{
  "train_examples": 155796,
  "widths": [24, 48, 96],
  "weight_decay": 0.3
}
Rows from block 4 of a small self-supervised image encoder, named by matrix and row number. Rows with one number belong to one channel. Each number is 500 + 25 x the weight over its row's rms, rounded and kept within 0 to 999. All counts start at 0. Numbers have three digits each.
After each channel's rows are labels from the 100 images, of 14848, where the channel reaches its highest value: "patch colour" is the nearest of a few named colours to the mean colour under the peak. Only what is clearly more common there than usual is listed. The data: photos of plants, animals and fungi (iNaturalist).
# convs0: expand pointwise conv (model.blocks.4.convs.0.weight, 288x48x1x1), inputs 0-47
# convs1: depthwise 3x3 conv (model.blocks.4.convs.1.weight, 288x1x3x3, trained with AdamW), a 3x3 kernel
# convs2: project pointwise conv (model.blocks.4.convs.2.weight, 48x288x1x1, transposed), outputs 0-47

convs0.178:496460450524494494521476489472475505489537469499504511521490502545469537520458488521529492494490482507504447537502524506506479518564512516513471
convs1.178:500483510495467558495475513
convs2.178:520513534482488477442487477487479513511500481472552471507519513491453463464491483523465497538503456477444488504508490474487500480492526505475497
patch colour: black

convs0.12:476545503559522520479493504511485572481491476491529508519502479482480467497463515482506533519497521532481463484477520460510512514476528495471519
convs1.12:508485501506559523511531514
convs2.12:470520458489478458534476513539505524500480459477459488521470486484503522472517484460524505474487467478491482473471520500499469459507484527533526
patch colour: white

convs0.205:513485535515511498520478468479534554515457506501519517489475532498490531504483452502500521461448489499521520515499482522451479458481531504484478
convs1.205:479460473514531520492532485
convs2.205:494481527487533485515497451538502493537483536489493516492538505531476451546525467528477500537489557496495488544498483521487509498519494505483525
patch colour: black

convs0.216:535537503471455512519480478486498497462500455518486466474455519480477521495492508498525548512473510533484482504532507493530448492517490516495454
convs1.216:505497500528521537512548524
convs2.216:529544496515545492479469515480519498464531476541522532528508497450501478456498506512475493485480487497519543482480496465465470465471489517495505
patch colour: white

convs0.264:554514500519475466537489485501469512443491509509506524520490500460471521495484512530487511546508477507487477484479545517486526525440480480495479
convs1.264:493500492489471474470457467
convs2.264:528499507518538442508514489503490520511508513493502479525499452518523521509497482479476515487503478487542532518482494521433500448519495540536538
patch colour: brown

convs0.11:500509516483476504541527475483484500516512482467564530503528493495518534520489467500496495466489454521529495508533496491534471501566462515516492
convs1.11:489531493561515488507481497
convs2.11:524487516473484485470499472493517489459523503487470481534496461526474494477509505536466454441505522537524517497527540506536525503477489528519517
patch colour: white

convs0.34:488552479526516518540487474504505535554524505509500467513491432540465495518512474516464511515481502478457493526526504512495505514522481507474519
convs1.34:525525528490490487473472459
convs2.34:480529506470497518505500498493522465480514512484484496506516508504522520473508504540482492494475483455495451509496510481573474486484489577533473
patch colour: black

convs0.220:511504497488497532477471478499457504533507499536525456510517530528508532447489479538477522488490507501517504516508475498539488514502519527419500
convs1.220:495492495484457482522544525
convs2.220:515504470485483485536472509491528508582515476496475531517500493472512489489478458505514507480478526468493524491512483536456530524548467495497489
patch colour: black

convs0.148:527519461483515519508504506483496505474503505559496508481480517526530506475502491442513523447546482500554510533497476520479526486515478495466470
convs1.148:524541538504511488481472477
convs2.148:537534468530509486508496520457540510515533498508537502512512504459502486519509526511491526499455488487502536499514474498484567533562512503509491
patch colour: black

convs0.218:509528468552475451471508461469484550517507478486469485526469500543483488506473486487469501498480517491468516481500504502487543527482532514514467
convs1.218:496503494486445479490461487
convs2.218:480500460476513473501460510535506521536464470476467509526515488551472528512546494479480507482483479481496497474486522535473459476499489494524542
patch colour: brown

convs0.154:463514448500480479498507570485531512493503491493514485490516482518533483516520513453525477469489524529546438521506524489506531497485479493496503
convs1.154:490496516533526443494493514
convs2.154:495468511478491521498483509485485519503523535479507475523543509544497490520488558457519524476471521485516521486527552513515470523537523482456511
patch colour: black

convs0.182:466522469459522507518509477475538494518479498498480475524513512533511502533490488453499524482503447489506536487491531504491529469544449519491463
convs1.182:467467465511540509505516513
convs2.182:470501490523464503525509494513527516521430527486505519488466453494493510505534470522531455483502508494459551520506483531519520516523498491517467
patch colour: brown

convs0.174:480510542442517512501526503430485531450483479475532519540529490489518506536511484503516554506520512524507497488499483526510496507499491504464491
convs1.174:501562499497532489483497481
convs2.174:513453483478502497481510496496490515493530481518484508479460466491495491531476473460486518494466449487499477460500528495495508484541426507508458
patch colour: white

convs0.137:491504455513512511491477489489495547441521506512489494546490540477505529524523534505508497476502505501529479563496496480496480517496441459497482
convs1.137:500478499471452482504539512
convs2.137:498477505496502498449499507500482487472558490545442513541482480507486481488481471452515460462463516510500486512498516464507505485510464495534498
patch colour: white

convs0.195:452524499501519461497490495484485532474491466511500497528543555490492506528524555514453499506483491552495515533511515504501460492522487528532500
convs1.195:459511524535508456500500502
convs2.195:465496534467525527494491538501481522471526514495542493496482491506518499526498516492521486509545516463520502475495484504516469476577547474488530
patch colour: brown

convs0.3:489542505503449504479486465512458496492476511501529485475496509498538493514530523478545519538540506468503486512441502474482496498469503469455515
convs1.3:452507455503524495487510481
convs2.3:513504516484501519508478468504468502516489458501485510515493506435496525524495497502527469555453479517514430471477540484480523492487527510488510
patch colour: white

convs0.242:534532492561485527506522488500539512460500485487470519520484499475502477554500511520515527501500465507479440512487479506538480544534491508501501
convs1.242:490504511471505565487500509
convs2.242:497512564530441515468495464479458519535501526468543520503513473492467484508510522517503497479525493487500506464480525504505475499473477527461495
patch colour: brown

convs0.10:499473490533498529533500487491521511466525522542520487492477462485529540507474500465534471517508514455494488511498524504448491484496491515571516
convs1.10:524545540489472482505489501
convs2.10:474497537477488521564473500509538489483509471448490494482486519506532484512507491522522479501481490449513453485506479481548482472492506532486467
patch colour: brown; black

convs0.164:503531496505463521502489533490529508500486511527548482544546512511462521516491473498515502501554459533499469513540509510523532540509489541504508
convs1.164:505516493452533535494475498
convs2.164:522549525546514527542515501518508500517479512516498497503471474500532481499509497526509499491483549453560530472472507488526543520493522465515501
patch colour: brown

convs0.245:494500450488484506516509486498489540532542470463525474518491519504505531518515550471516551474466518479555526524489520483500525487507501490531482
convs1.245:489487501498466487533519551
convs2.245:522481533512487502501510484550492511541520469538465492523484529461500464472486465523499514492478498486445537526470485493518496538521495501452489
patch colour: brown; black

convs0.4:536513482520439510527521474516481491446484497490491522504478492512502479511473506515537517498464491531470478509437494500526544495508497478453520
convs1.4:504564503505529519512505506
convs2.4:501485488498551476493452453517504543503517506471479528472492479517508510479495482489490502478501496508490461458459494484481454436497496537499528
patch colour: pink; white

convs0.235:521496436499495453483506531516555491476503513571488469499510498518493529477502478493503565518515509483511511536483500507477499509512488536509505
convs1.235:480481548487468532495486487
convs2.235:488520548504498465516492459514483517439536479449501511491522521456456517503513492495480509467517502473480496504500518533528506516487487529449488
patch colour: brown

convs0.140:546523495549516505516491516476461475517516489471528511507520512531517511562498518463505494524522466501517454512506464511510450487546502493508486
convs1.140:510466485539472478511469484
convs2.140:469487472467481451531475446436506504496470494547497472513495492489511491517529436509482516487499495479526500475500506472466518515492509498523497
patch colour: white; pink

convs0.167:460513516491479503495492472501514514471437491441496502538477510525487519530507462490525494483433486484499498542519487481463520477519517481493487
convs1.167:508500501505480502504570513
convs2.167:504494515525515544514479466529481517543491531480537459485523517531503510508516469514526528507531531526476521530498521522446517525487529534480480
patch colour: black

convs0.200:510539472479493476498536451494520521518496481452502494488496507493468494543509507474475506524478472500491534474487540433493523512531480486543491
convs1.200:516515503468484448476488479
convs2.200:508485487517493489488523499494538452527506503521537519501521488576507527538503513485515515492488493465498493496513472504524458512420513519485488
patch colour: brown

convs0.134:579494514487495472481522513511502517522503499499508489519474485480505573488482532517502506515495506557481526501465554515513499469503494466484512
convs1.134:497496487481475468503544537
convs2.134:450512467484488486505498511516488522493524481502491489501511552499458438501526485466529490484454466528501520514543454519498528519515477486489477
patch colour: white

convs0.14:483508490486520527516473514463516511510479476515510504481515473502506487540507484495521502475493495485578508536482493513455456458499454446508495
convs1.14:505511508507571514504505506
convs2.14:475511484515529486487412491491558537527515512506474459493512480500483483492508529492513499480477498469470511454489496483489446506490508512511509
patch colour: black

convs0.28:529472507470541511489456528488474503504508487480480523561487501514500540493469495490535528495498514461534531553512465508493497505536524506471477
convs1.28:491488490488467481516558512
convs2.28:537492495457535484495477531480490483528460485537478468523481484488515488490524517524464507485464486434487537519484506458530508518492498511465488
patch colour: brown; black

convs0.225:521480517517522493542476489503521534492508500576514467500517505501497501482491495492473487471486515522454462529480506537513475558493453501479517
convs1.225:532525534479459476505500508
convs2.225:498526502483524514549499472476509476500519508498526497486542504475516543458528450487514478485448506490492460512529494511537518514502470535497453
patch colour: brown

convs0.275:471505476515489499512501464516504548521492470509496536430463529501548488481485508475519509482526523505479502520502473525554482496515530538519506
convs1.275:511548456519498471496496496
convs2.275:498452521467507512480489466480507497473508534541478516534535483548505463504493474540471507469516495545520489488506501543540518491493481538504517
patch colour: pink; white

convs0.30:479487504519471476531514461484498505468436447475523523501496535533500527473476477521518530517527504520513489486520526498530504527552503534500497
convs1.30:514482493553459494480505501
convs2.30:483493500486492483484479493506534546491503538505521441524524487487507486505537510478474445461522524521479505476477525543464539501481462503522493
patch colour: white; pink

convs0.123:481528500482489542494515545511488486521503458533512487484472452497539502452528501510520525485526491526499492507491458525563542530495488515503494
convs1.123:482480521516538448493495505
convs2.123:489460510411519533520542523502478492485524506472523455548502495526469506521502504525480488534490505536491508479505498493500528505531507487520514
patch colour: white

convs0.180:515509463549529466497504452540457514506522526489513482514513500533481495521452513464513513471454457502489502482482510486476510530457498514497521
convs1.180:508462483483453467504487490
convs2.180:483514464505513516493496493502448517490502475501483558456500444479488488514497456541497472472479462532500485487489529491481471482522495550486507
patch colour: brown

convs0.254:484484506451516522519473472495511511500466514508496433484477491492467467517517511521483522557476543527462501483511512536481521463499512493512467
convs1.254:492516499545518464512490463
convs2.254:540530522506481481473523482499522508521510496510492522518470530471518448462476500525511554512472469475481484522475516432502485504521510479516528
patch colour: black