Weights of a small self-supervised image encoder: widths [24, 48, 96].
Rows from block 5 of a small self-supervised image encoder, named by matrix and row number. Rows with one number belong to one channel. Each number is 500 + 25 x the weight over its row's rms, rounded and kept within 0 to 999. All counts start at 0. Numbers have three digits each.
After each channel's rows are labels from the 100 images, of 14848, where the channel reaches its highest value: "top examples" is what is common among them. Only what is clearly more common there than usual is listed. The data: photos of plants, animals and fungi (iNaturalist). In brackets: how many of the 100, against the usual share in percent.
# convs0: expand pointwise conv (model.blocks.5.convs.0.weight, 288x48x1x1), inputs 0-47
# convs1: depthwise 3x3 conv (model.blocks.5.convs.1.weight, 288x1x3x3, trained with AdamW), a 3x3 kernel
# convs2: project pointwise conv (model.blocks.5.convs.2.weight, 48x288x1x1, transposed), outputs 0-47

convs0.82:517465488485526458509495454495514466495501518532501538496465441546500525496484484488494518469504479495485549528467492479472484486497522506531540
convs1.82:490525474517512503466449495
convs2.82:453516500525486514533507531508495565502521504549519514510523545493523514442497510522493493513509509521475536469480522489522505519505521544490536
top examples: phylum Chordata (92 vs 60.9); class Aves (89 vs 55.1); order Accipitriformes (30 vs 3.9)

convs0.220:497519519465508515529467479495472526473529458492475437515498490498504487496512529526505451485522470531512495448455500550523505503499513522496488
convs1.220:521472506538455497505514473
convs2.220:526461476483512523522496494517519502497459478506516466519509499499489443476554512497504488472535504525498492560510501539530494500523542496449489
top examples: class Aves (89 vs 55.1)

convs0.131:527481507515518506527512555492492493493536463558520549475498542490501520535508505507471526483512510472450484480496492473478498500506469541527484
convs1.131:486479486502545499506551510
convs2.131:500565486504531473530475560470478493461487502473476514522516533487531512518463525530504479511534506503468531502533476478513500502488527482477491
top examples: phylum Chordata (92 vs 60.9); class Aves (91 vs 55.1)

convs0.180:505482458464515469460489496478483468500500508482520540515486465490546520493472513497527492484478472500526491584509480472490508492499466493535492
convs1.180:518541524502506497483450485
convs2.180:491498463519492482474482516511504512476543543548507548493515474476515479467461505484504514503474526463507497449482485466529538506544492474505495
top examples: class Aves (89 vs 55.1); order Accipitriformes (34 vs 3.9); family: Accipitridae (30 vs 3.3)

convs0.254:511498510528510481474489461456504496466514474468462549504492478519543501512488504506493503491488548488466492521492434520538519466502460501481484
convs1.254:480520476477539503463513527
convs2.254:517511490484489530483499499509485479503449525529521498502495542500441498483450557533515488474506488515448498467539500538504485504470502483503526
top examples: class Aves (87 vs 55.1); order Accipitriformes (30 vs 3.9)

convs0.259:518511454496485483499497507466474506470426482535511529499476468483526512501539469506499485453493512491466516465523451500501503503531517463497514
convs1.259:535514530521497517535519532
convs2.259:477475498523554530481462495487483478501506495514533528533501500488489516476549478517486498503515468476493527537441526483499466458529525500482473
top examples: class Aves (91 vs 55.1); order Accipitriformes (51 vs 3.9); family: Accipitridae (43 vs 3.3)

convs0.88:520496433496510481506515515486556477523494484511486499566485505491514497505441495471497495465520511512463498520447499502513493514490483495481453
convs1.88:502481500510545518499553505
convs2.88:509525484487544550478490512492536500547507545509520499461478489518500471512508470499466506499489503519513507534542505498460545502543499463536515
top examples: class Aves (96 vs 55.1); phylum Chordata (96 vs 60.9); order Accipitriformes (44 vs 3.9); family: Accipitridae (36 vs 3.3)

convs0.260:534495498472500516512552489503475492459529445517481475519493520505503505450504509538513521497520529503544469491490484497519516491552462493457515
convs1.260:506484510527438520497515505
convs2.260:505458504535483500472516474471491479471519484535514496484534479467520503496510491470512446491510536537507526470472507530554487515532461528484487
top examples: class Aves (96 vs 55.1); phylum Chordata (96 vs 60.9); order Accipitriformes (33 vs 3.9); family: Accipitridae (28 vs 3.3)

convs0.111:523483472491552482516459523530534499481469476519514473504476528478528516539523498499543531532458483516501518545505507503492488470469473479499471
convs1.111:485489523524456480507540490
convs2.111:495490532482523470551489506491520475522514476474494504547558477489498482491514462488469492522502503506539478504508470529494472433519535515485491
top examples: class Aves (85 vs 55.1); order Accipitriformes (39 vs 3.9); family: Accipitridae (33 vs 3.3)

convs0.141:500463492493521454511539485521520518510442504528488483561470478528525503506489507505480505484535532515509479486528516466525461482501506479455517
convs1.141:518509515511442535506488507
convs2.141:506462469515470517473527509489486487536480500518464481519519512502509495487522491481499438509520449521471496505494507537572462502490461515492511
top examples: phylum Chordata (95 vs 60.9); class Aves (94 vs 55.1); order Accipitriformes (28 vs 3.9); family: Accipitridae (25 vs 3.3)

convs0.142:549485461466505513546508459492494453523501502495517502523477474524516526527472502467489539496519559476484516503509510510480488507544469529503481
convs1.142:513505517559493484522481523
convs2.142:516462497491483500489501525454537535495493497528483519511522511523526503546581446483499502477512506482530462531494527531483509501506494515514515
top examples: class Aves (93 vs 55.1); phylum Chordata (93 vs 60.9)

convs0.147:515519429489517469528500495485488526477495476464530494520535493521515508504519513474517513462486450535493498518489502508477572512488489507468522
convs1.147:491481491514529530500554517
convs2.147:476513481496516459482530542465510478463501500530509506475471533535506507495476489558500450508458519530483509486475524502552503501473511496517478
top examples: phylum Chordata (93 vs 60.9); class Aves (91 vs 55.1); order Accipitriformes (32 vs 3.9)

convs0.249:488513466532503513551495528486516520469511501464482488526477492518475519504532551539481525495507464516492503447480493522485505558514464493530497
convs1.249:507489506514454522522458520
convs2.249:525534516479510537531496474522509504503494507501524500495481452504461462492542464525509539438513537492519493551483489521511511517498482544503486
top examples: class Aves (86 vs 55.1); order Accipitriformes (28 vs 3.9)

convs0.191:507501476490527456539483484501498449530498489499493464552526481530499515479518519503484532511501516428498493507498462482535511506513478529458490
convs1.191:496491505466470554493485516
convs2.191:504511492495513489473525513519534499484499512547510498532511515533541475540497526535505570520489516508486535484508533475540551479495499521481525
top examples: phylum Chordata (97 vs 60.9); class Aves (93 vs 55.1); order Accipitriformes (26 vs 3.9)

convs0.41:533510477506509457511501493484518531475455522507492537525510500493526547496470508525497508509484452463513526575467482505458521503498508502480498
convs1.41:497488499513484507516567516
convs2.41:530486499512527512473539525494543476471489517459514512496532477519465458541493497507490472494486477538529537476472493471455528543487501512491513
top examples: phylum Chordata (92 vs 60.9); class Aves (90 vs 55.1); order Accipitriformes (44 vs 3.9); family: Accipitridae (39 vs 3.3)

convs0.27:554517492486455524486474520528520459465459492502506502549504509483520484507519475526531518519490496486505507508530477487511506561484456495457489
convs1.27:515512520533533528512529530
convs2.27:428505501483482549442495517451542529519526483501521483490494509461489509461502474483497530517482514501505489514524455492507508478526494511515489
top examples: phylum Chordata (92 vs 60.9); class Aves (91 vs 55.1); order Accipitriformes (37 vs 3.9); family: Accipitridae (32 vs 3.3)

convs0.227:504494459471576480530474488515543500515481512497524489470507462501520515523500451463489487486506527495523518506491490518466504521505516545544498
convs1.227:508546527506464498492469480
convs2.227:517492512473495487457492509504517495465523491537532462500492528460531489498508510471476457529503504470484533493490490498469470499552519464447535
top examples: phylum Chordata (94 vs 60.9); class Aves (87 vs 55.1)

convs0.101:469513480541513475507485547473478525494474510537486524502509477518496554503526496507536521454476476499503508485473472473506519463552501477505539
convs1.101:509523495510546537510514533
convs2.101:511493511518525462511474523461517491505485482466499479476497513502524532523542510524508480450514506503514540496512464469534480518440548521521478
top examples: class Aves (90 vs 55.1); order Accipitriformes (28 vs 3.9)

convs0.28:508513502525491524486556475484536534478492525446523545486499460516509473512482539490518494501462503514465501505492456520507488513501462472463475
convs1.28:487522490488512566497484505
convs2.28:521492510493492519506466525491494540510497499555478500522489463503461483504452544491472540481449471512480516512533490533494463478509521490519538
top examples: class Aves (93 vs 55.1); phylum Chordata (93 vs 60.9); order Accipitriformes (33 vs 3.9); family: Accipitridae (31 vs 3.3)

convs0.68:483487488495507524494497537473524510506482465519536453561563491472449507486540485505497498477476464543515516486501510507469484487509502512495522
convs1.68:521506492528470453516488527
convs2.68:471471521471473553496505452505473516524504492539476506514555468528463501480488519463513517469486456524466502471503519494512505504530479473495506
top examples: class Aves (86 vs 55.1)

convs0.253:469496479484519456511513517452457478501514521546505524496505515470521548508502539511530536527493493474471512486506474467484502485549465524492481
convs1.253:528545530501475483480477489
convs2.253:486541516529444505507486488510537486500472462526530501478497480566488507530480444510502482526447500513522518467495492501498521516487511505533503
top examples: phylum Chordata (96 vs 60.9); class Aves (93 vs 55.1)

convs0.47:471480465463555488514511502508489437491508484476494494519502501518502539518497532488544512534512506454520520507516494482506501515522440520540478
convs1.47:492462483499456495513536520
convs2.47:484519503464472505490489527534484501530477508435465505550543527451514489487485511518482546489506480485457483536500480504530521499518510515509513
top examples: phylum Chordata (100 vs 60.9); class Aves (96 vs 55.1); order Accipitriformes (29 vs 3.9); family: Accipitridae (26 vs 3.3)

convs0.45:474514467503521451508482475508505509453497517494504494567560492494504538520533512504497491506531518516490499534523468489493471478505440500518488
convs1.45:488489486521559527499477493
convs2.45:522527503467514453506500517506547519474527507488496511493502515520469521503521515467505481545533513450469523482452488517500478506467496492447538
top examples: phylum Chordata (92 vs 60.9); class Aves (88 vs 55.1)

convs0.173:466524481499510493453467482449487521532485501485477490553516495502478495526494523496479548544526489506455538536510494486506459505502490503541491
convs1.173:504496508512553513501452491
convs2.173:486514511486507516503513516497506536444544490469506490519474489502486482489488490467487438534514509507493536497489461524523523464496537543443505
top examples: phylum Chordata (94 vs 60.9); class Aves (91 vs 55.1); order Accipitriformes (30 vs 3.9)

convs0.169:556547480493512469500495480502515493470477505523488514494483476474530485551547511517494499462493513535487493472487456501519466505553537511484512
convs1.169:520506514512552518520536513
convs2.169:511509465517510518515505473546467530502523518490504510503521488525478499428513485465511499547509476528489462459479519479507539471482503471528478
top examples: class Aves (97 vs 55.1); phylum Chordata (97 vs 60.9); order Accipitriformes (40 vs 3.9); family: Accipitridae (32 vs 3.3)

convs0.266:502467468468496478495492523515461496537484499497510501497491506559501448477457491503504513529529513523478513477488501439504484454545504501497461
convs1.266:500447502512518518490536475
convs2.266:523485497437503515534506439472498532500479490498516475506458488505493496459502485491496506479496456482480514494514529510438537475514522517473529
top examples: class Aves (89 vs 55.1)

convs0.63:493484466493537527537557494493496483526512485532527483509481477458558503534506515509539546494517497501473511495517504473526490522515488546470499
convs1.63:512513466457508534496473517
convs2.63:523494517500478526503556480518503499464486483512491451553479538518480494501509513544469502476477500555491477453488520487540523495475504508499525
top examples: phylum Chordata (95 vs 60.9); class Aves (94 vs 55.1); order Accipitriformes (29 vs 3.9); family: Accipitridae (25 vs 3.3)

convs0.153:527475489517512569496504527530444463502498484516506511491520495510531537492464465481484507502505489508501551476519436493496467482507501519525493
convs1.153:516514522458469456502507500
convs2.153:489492494488495498483437498495542499496476531516500512512478538455472458549463449479517496492518510501519497519499514523566512502514520497486527
top examples: class Aves (84 vs 55.1)

convs0.162:495479476472531478514484478482492499494536551514524469561484482521496540494477487487480529512546497443473496495505462507510501519516510448500508
convs1.162:515510520511505508480446463
convs2.162:493522521503496495454482475498530500475454470529489476483533522505537501488455513529516497505460519530494524483444515513527498516508519435486492
top examples: phylum Chordata (96 vs 60.9); class Aves (94 vs 55.1); order Accipitriformes (27 vs 3.9)

convs0.95:495454470486533491466473510549507476469463526539489473499457496505505501505542486499508531538481522522486501517488525519484505443461523504487494
convs1.95:510530507509547534498514529
convs2.95:524537457507510507492522520520509496511534473473514482512466473475519500505549493494471445457460477492477477488506504496501501441528528496519533
top examples: class Aves (94 vs 55.1); phylum Chordata (94 vs 60.9); order Accipitriformes (32 vs 3.9); family: Accipitridae (30 vs 3.3)

convs0.197:505490497519508496544469466467512474507489504494549501522480492541586506522490482499482541482469491462490469512492491528485483493510502520496457
convs1.197:530547546499509514503495510
convs2.197:484481484509505515555511472484558451514514462487518487491492470502460509510537488479536502485504505526476468483523519533518527501545453485511492
top examples: class Aves (94 vs 55.1); phylum Chordata (94 vs 60.9); order Accipitriformes (31 vs 3.9); family: Accipitridae (26 vs 3.3)

convs0.116:512505437488507468494505487469497505470450470508509539488483472493515521499554481515505495445485510508463536471525482481527521486518538497502524
convs1.116:527518533516504516533529532
convs2.116:537519524490497509504508500499511492505509516496467507537491493508491556477528547502497502512530489483550529481541526495524526500477582508515531
top examples: class Aves (84 vs 55.1); order Accipitriformes (26 vs 3.9)

convs0.81:490510490479514507495489499474504518467501488562515532460507471512509507472494480495500511466551510525459443540493502473502512539457510493459488
convs1.81:504511513516526500472441487
convs2.81:519492547546500500545505498504507487524485501512509537547473541483493484522522491512488525460469515517461494555496502476470540518465500498532498
top examples: class Aves (85 vs 55.1)

convs0.33:513454460462521523492476479486467474528498502527521511495516492503515501518462495482507538474470464505489481521541475443494508500542467513542503
convs1.33:483509490489556492484539499
convs2.33:524511439447506519551534508514471522486457498494521469527478493494434487518463501513534486488518506507497508517491492495514494488484473505458513
top examples: class Aves (92 vs 55.1); phylum Chordata (92 vs 60.9); order Accipitriformes (38 vs 3.9); family: Accipitridae (33 vs 3.3)

convs0.0:443526480475543500482489513471446494480514476525524497514489524497519471495513492531549530478515498466479514530487474475529530490523528533503474
convs1.0:499563511514514517491475488
convs2.0:495519490475492517536516458473527433486484455458482526509508485513494490525513476540478496510457534509526528481500456510479471509489503477516524
top examples: class Aves (96 vs 55.1); phylum Chordata (96 vs 60.9); order Accipitriformes (44 vs 3.9); family: Accipitridae (37 vs 3.3)

convs0.100:475483456504534494503463463521533484533470508464491510556527485512454472480503499485453468491487482513480511477540480487548507511490480496502503
convs1.100:500501503467559471493512495
convs2.100:533477453487522492539518454521515465492490551522522507472514515486557478512523524492541542497487531522488533504482507488481515477529481505490500
top examples: phylum Chordata (94 vs 60.9); class Aves (93 vs 55.1); order Accipitriformes (29 vs 3.9)

convs0.218:497474446481475504500512493469480515519509484516503487516497523513490533473448452500542508491528541477511550486514528473475531463484494485506460
convs1.218:503507506473468470478474459
convs2.218:512515493476459556453505532506487473467499512516456536492531490499479495492489456492498505497490465516470486475493523467508489499563455499493513
top examples: class Aves (83 vs 55.1)

convs0.228:474476467495525471538475514499510428539503509503535507551529554513531488507505511530472501539491512479491500476522489489508488493504486536478481
convs1.228:511506478518524453517508461
convs2.228:514509481511509463509560515539511498474506491505486459495512542535521495494517466518529564468505512539521503501496500481515557498481525517497529
top examples: phylum Chordata (97 vs 60.9); class Aves (96 vs 55.1); order Accipitriformes (37 vs 3.9); family: Accipitridae (32 vs 3.3)

convs0.54:473479500519494466466492524531491527501507530510517498519509491469540498497508446488481495517549494530482533497548459478485554514537463490505510
convs1.54:505518512529536530525522530
convs2.54:514537525528470453465500521440490535477507481484509526506481516491511472524487485466481488522525514503483506530463516439480473517484486483525484
top examples: phylum Chordata (92 vs 60.9); class Aves (91 vs 55.1); order Accipitriformes (38 vs 3.9); family: Accipitridae (31 vs 3.3)

convs0.20:493532491483525523506502466522518494434490499497506523523520530500534506538543477515489483507517468500517495469479536525472450457496457495503474
convs1.20:506502491467478550509525473
convs2.20:531494513489481497493524494483515527489512492488515461496545474484481536496450543523513462478445480485518489517489481507472486482541533554494476
top examples: class Aves (87 vs 55.1); order Passeriformes (54 vs 25)

convs0.284:473459476486491482533461463539487483525539493490498523509505474542498525512513469509485491482495515495513489463514523488514439514468459516450488
convs1.284:505493500525446523517468512
convs2.284:469497520522520482465522524526521512491507514506510474489503484550527504567510464519507534465532483458494530466509500468499536492491456525510509
top examples: class Aves (85 vs 55.1)

convs0.213:488483483489521498500464453496505507494442477502484494486513529502465472544503509489488527550485491461474520523500505500505502470527514447555470
convs1.213:524532488474524548497492517
convs2.213:530519467495506489464492513487510493496518488507501465526491423471489503537506515485492445485461471520469488492501482531526522480530545474471492
top examples: class Aves (89 vs 55.1); order Accipitriformes (31 vs 3.9); family: Accipitridae (25 vs 3.3)

convs0.248:527538486483492513503505469480521489465449444557511497540488494511518514517546507525517504486467537513471495529524461525512514525501483496514485
convs1.248:526528530517517513531530526
convs2.248:489477528535519530492493467510514505482505444526513520513500527486486521493494484484514532544507446473525506490531535479516544505557530515484522
top examples: class Aves (90 vs 55.1); order Accipitriformes (29 vs 3.9); family: Accipitridae (25 vs 3.3)

convs0.178:486480510462466499547487508451501505527508522543494496558483481498533491518496519510502529504518507464502459491549507523541485492477505467478536
convs1.178:486477480469472468475472483
convs2.178:503528491545459489540493477481444519508471496480492483425484506464496519519472516526485449505498515462499489494488505509465506478512508510481480
top examples: class Aves (91 vs 55.1)

convs0.124:528498475488564484515476506506531510480513513529511509532501478534519522532509467514525514495584498474476491503546510490455485517486515501491494
convs1.124:509559519501469487487489484
convs2.124:506507506501488496444529447487560529493519481554484476512524502492525485494490476530457501482492517506483555487526485464509501514469503485485525
top examples: phylum Chordata (99 vs 60.9); class Aves (97 vs 55.1); order Accipitriformes (31 vs 3.9)

convs0.66:516490442478496477485522514469509511477442484506543535508474469468500495519525507552506493485524492465455537471527501483531529499513496497503491
convs1.66:525532533522521523521524521
convs2.66:482503515509521515507522465519488524487494439508462512491448466507495492488483519465479549484505469465505560538520505480498538492495519483492528
top examples: class Aves (93 vs 55.1); phylum Chordata (93 vs 60.9); order Accipitriformes (39 vs 3.9); family: Accipitridae (37 vs 3.3)

convs0.1:491492492556524494460538467552470495479514468506501528477502514512517495505544482481466455463527491528490525498464504487485468477526478523487507
convs1.1:525532531508512507525541521
convs2.1:531539478515521479507482481493477506481479518476479510467501552523471509480503482530523494536539493460520553460529475481517516499470460482481507
top examples: phylum Chordata (93 vs 60.9); class Aves (92 vs 55.1); order Passeriformes (59 vs 25)

convs0.55:484488478516459479545488537508529496514490506475473536520504470475540491502516477439519450497527517514479479510524520525463517482487507488497548
convs1.55:492471492473464477486460483
convs2.55:484500496475473512512482491500513524489528462452476496492520514440487498512466511530520506492503485535469506494473478531515511474461505545429484
top examples: class Aves (89 vs 55.1)

convs0.177:503488473509511491493458522477485522459478540532536531536490444494483528541485504513520490505520531500505498497511484499506548495566473490489525
convs1.177:529527540522512520529516518
convs2.177:504508518510466522484471508445552494493501554462503461497537498554477509510504493493529508495499498489501539509545486496500515550461494520509515
top examples: phylum Chordata (93 vs 60.9); class Aves (92 vs 55.1); order Accipitriformes (44 vs 3.9); family: Accipitridae (35 vs 3.3)

convs0.222:510544500503500493483505495492516531491458522471502481556481466539513500514472474516536486496458485550496490502532462498479483479478537494454476
convs1.222:531538538509474502506470508
convs2.222:482502507515490533486482500539509517518541508548499478484543498557538485480487438495464484491475457543496504509482522497508473493530500524513498
top examples: class Aves (87 vs 55.1); order Accipitriformes (26 vs 3.9)

convs0.132:530533527492518518541520483486522504500489484485536530471522520526532497494455482545509459490541484474505499484529491503541499498548453510502471
convs1.132:480481534496532534530505478
convs2.132:473490525482463505532490508460543541456477490528498509505508458498468510516455527526456507508527530534502481523500489512493521476503510518449484
top examples: class Aves (88 vs 55.1)

convs0.280:526452473517521477465494504542527475498454508511509486494476501497496497530550493493488540549472487517476469530500527513498506463495515507460456
convs1.280:491514486492556528497493534
convs2.280:525532502457502501491503515519495486515523505505503468504479480471507509532539505488490456456443491506464484496502495514486484424530537524507531
top examples: class Aves (86 vs 55.1)

convs0.236:496476498467528477534511471469509502476551554522476544528491523488527508526513518505518538522522464485488510501505484501501567505487500525480476
convs1.236:495478473497461508518541527
convs2.236:495498487500508544465530527531518480478498506491480489519551541492511488509472528528482494511530474527459532490478517486459555508474488525502545
top examples: phylum Chordata (95 vs 60.9); class Aves (91 vs 55.1)

convs0.43:525529495513455498528455562510504470453494469497507523511519470483568524496494493509525531514486524470516450523504490505510492507489487481492494
convs1.43:486475475521545536514490509
convs2.43:500498524456501470521534520493503518498480508495482516481467496542461522505500536457509520535525470460517468500457507549502486491465479460476510
top examples: class Aves (84 vs 55.1)

convs0.4:520517486469522500489470549471518475496548531522522491505453519520529507542493472513494502483495474448528538517478506524506499508486474467516457
convs1.4:517525529483453465505510507
convs2.4:517503527521503527520469534456593474493500481505497522525514493516503475530477513489490497515500514464522515531508510528537493528540489473499479
top examples: class Aves (84 vs 55.1)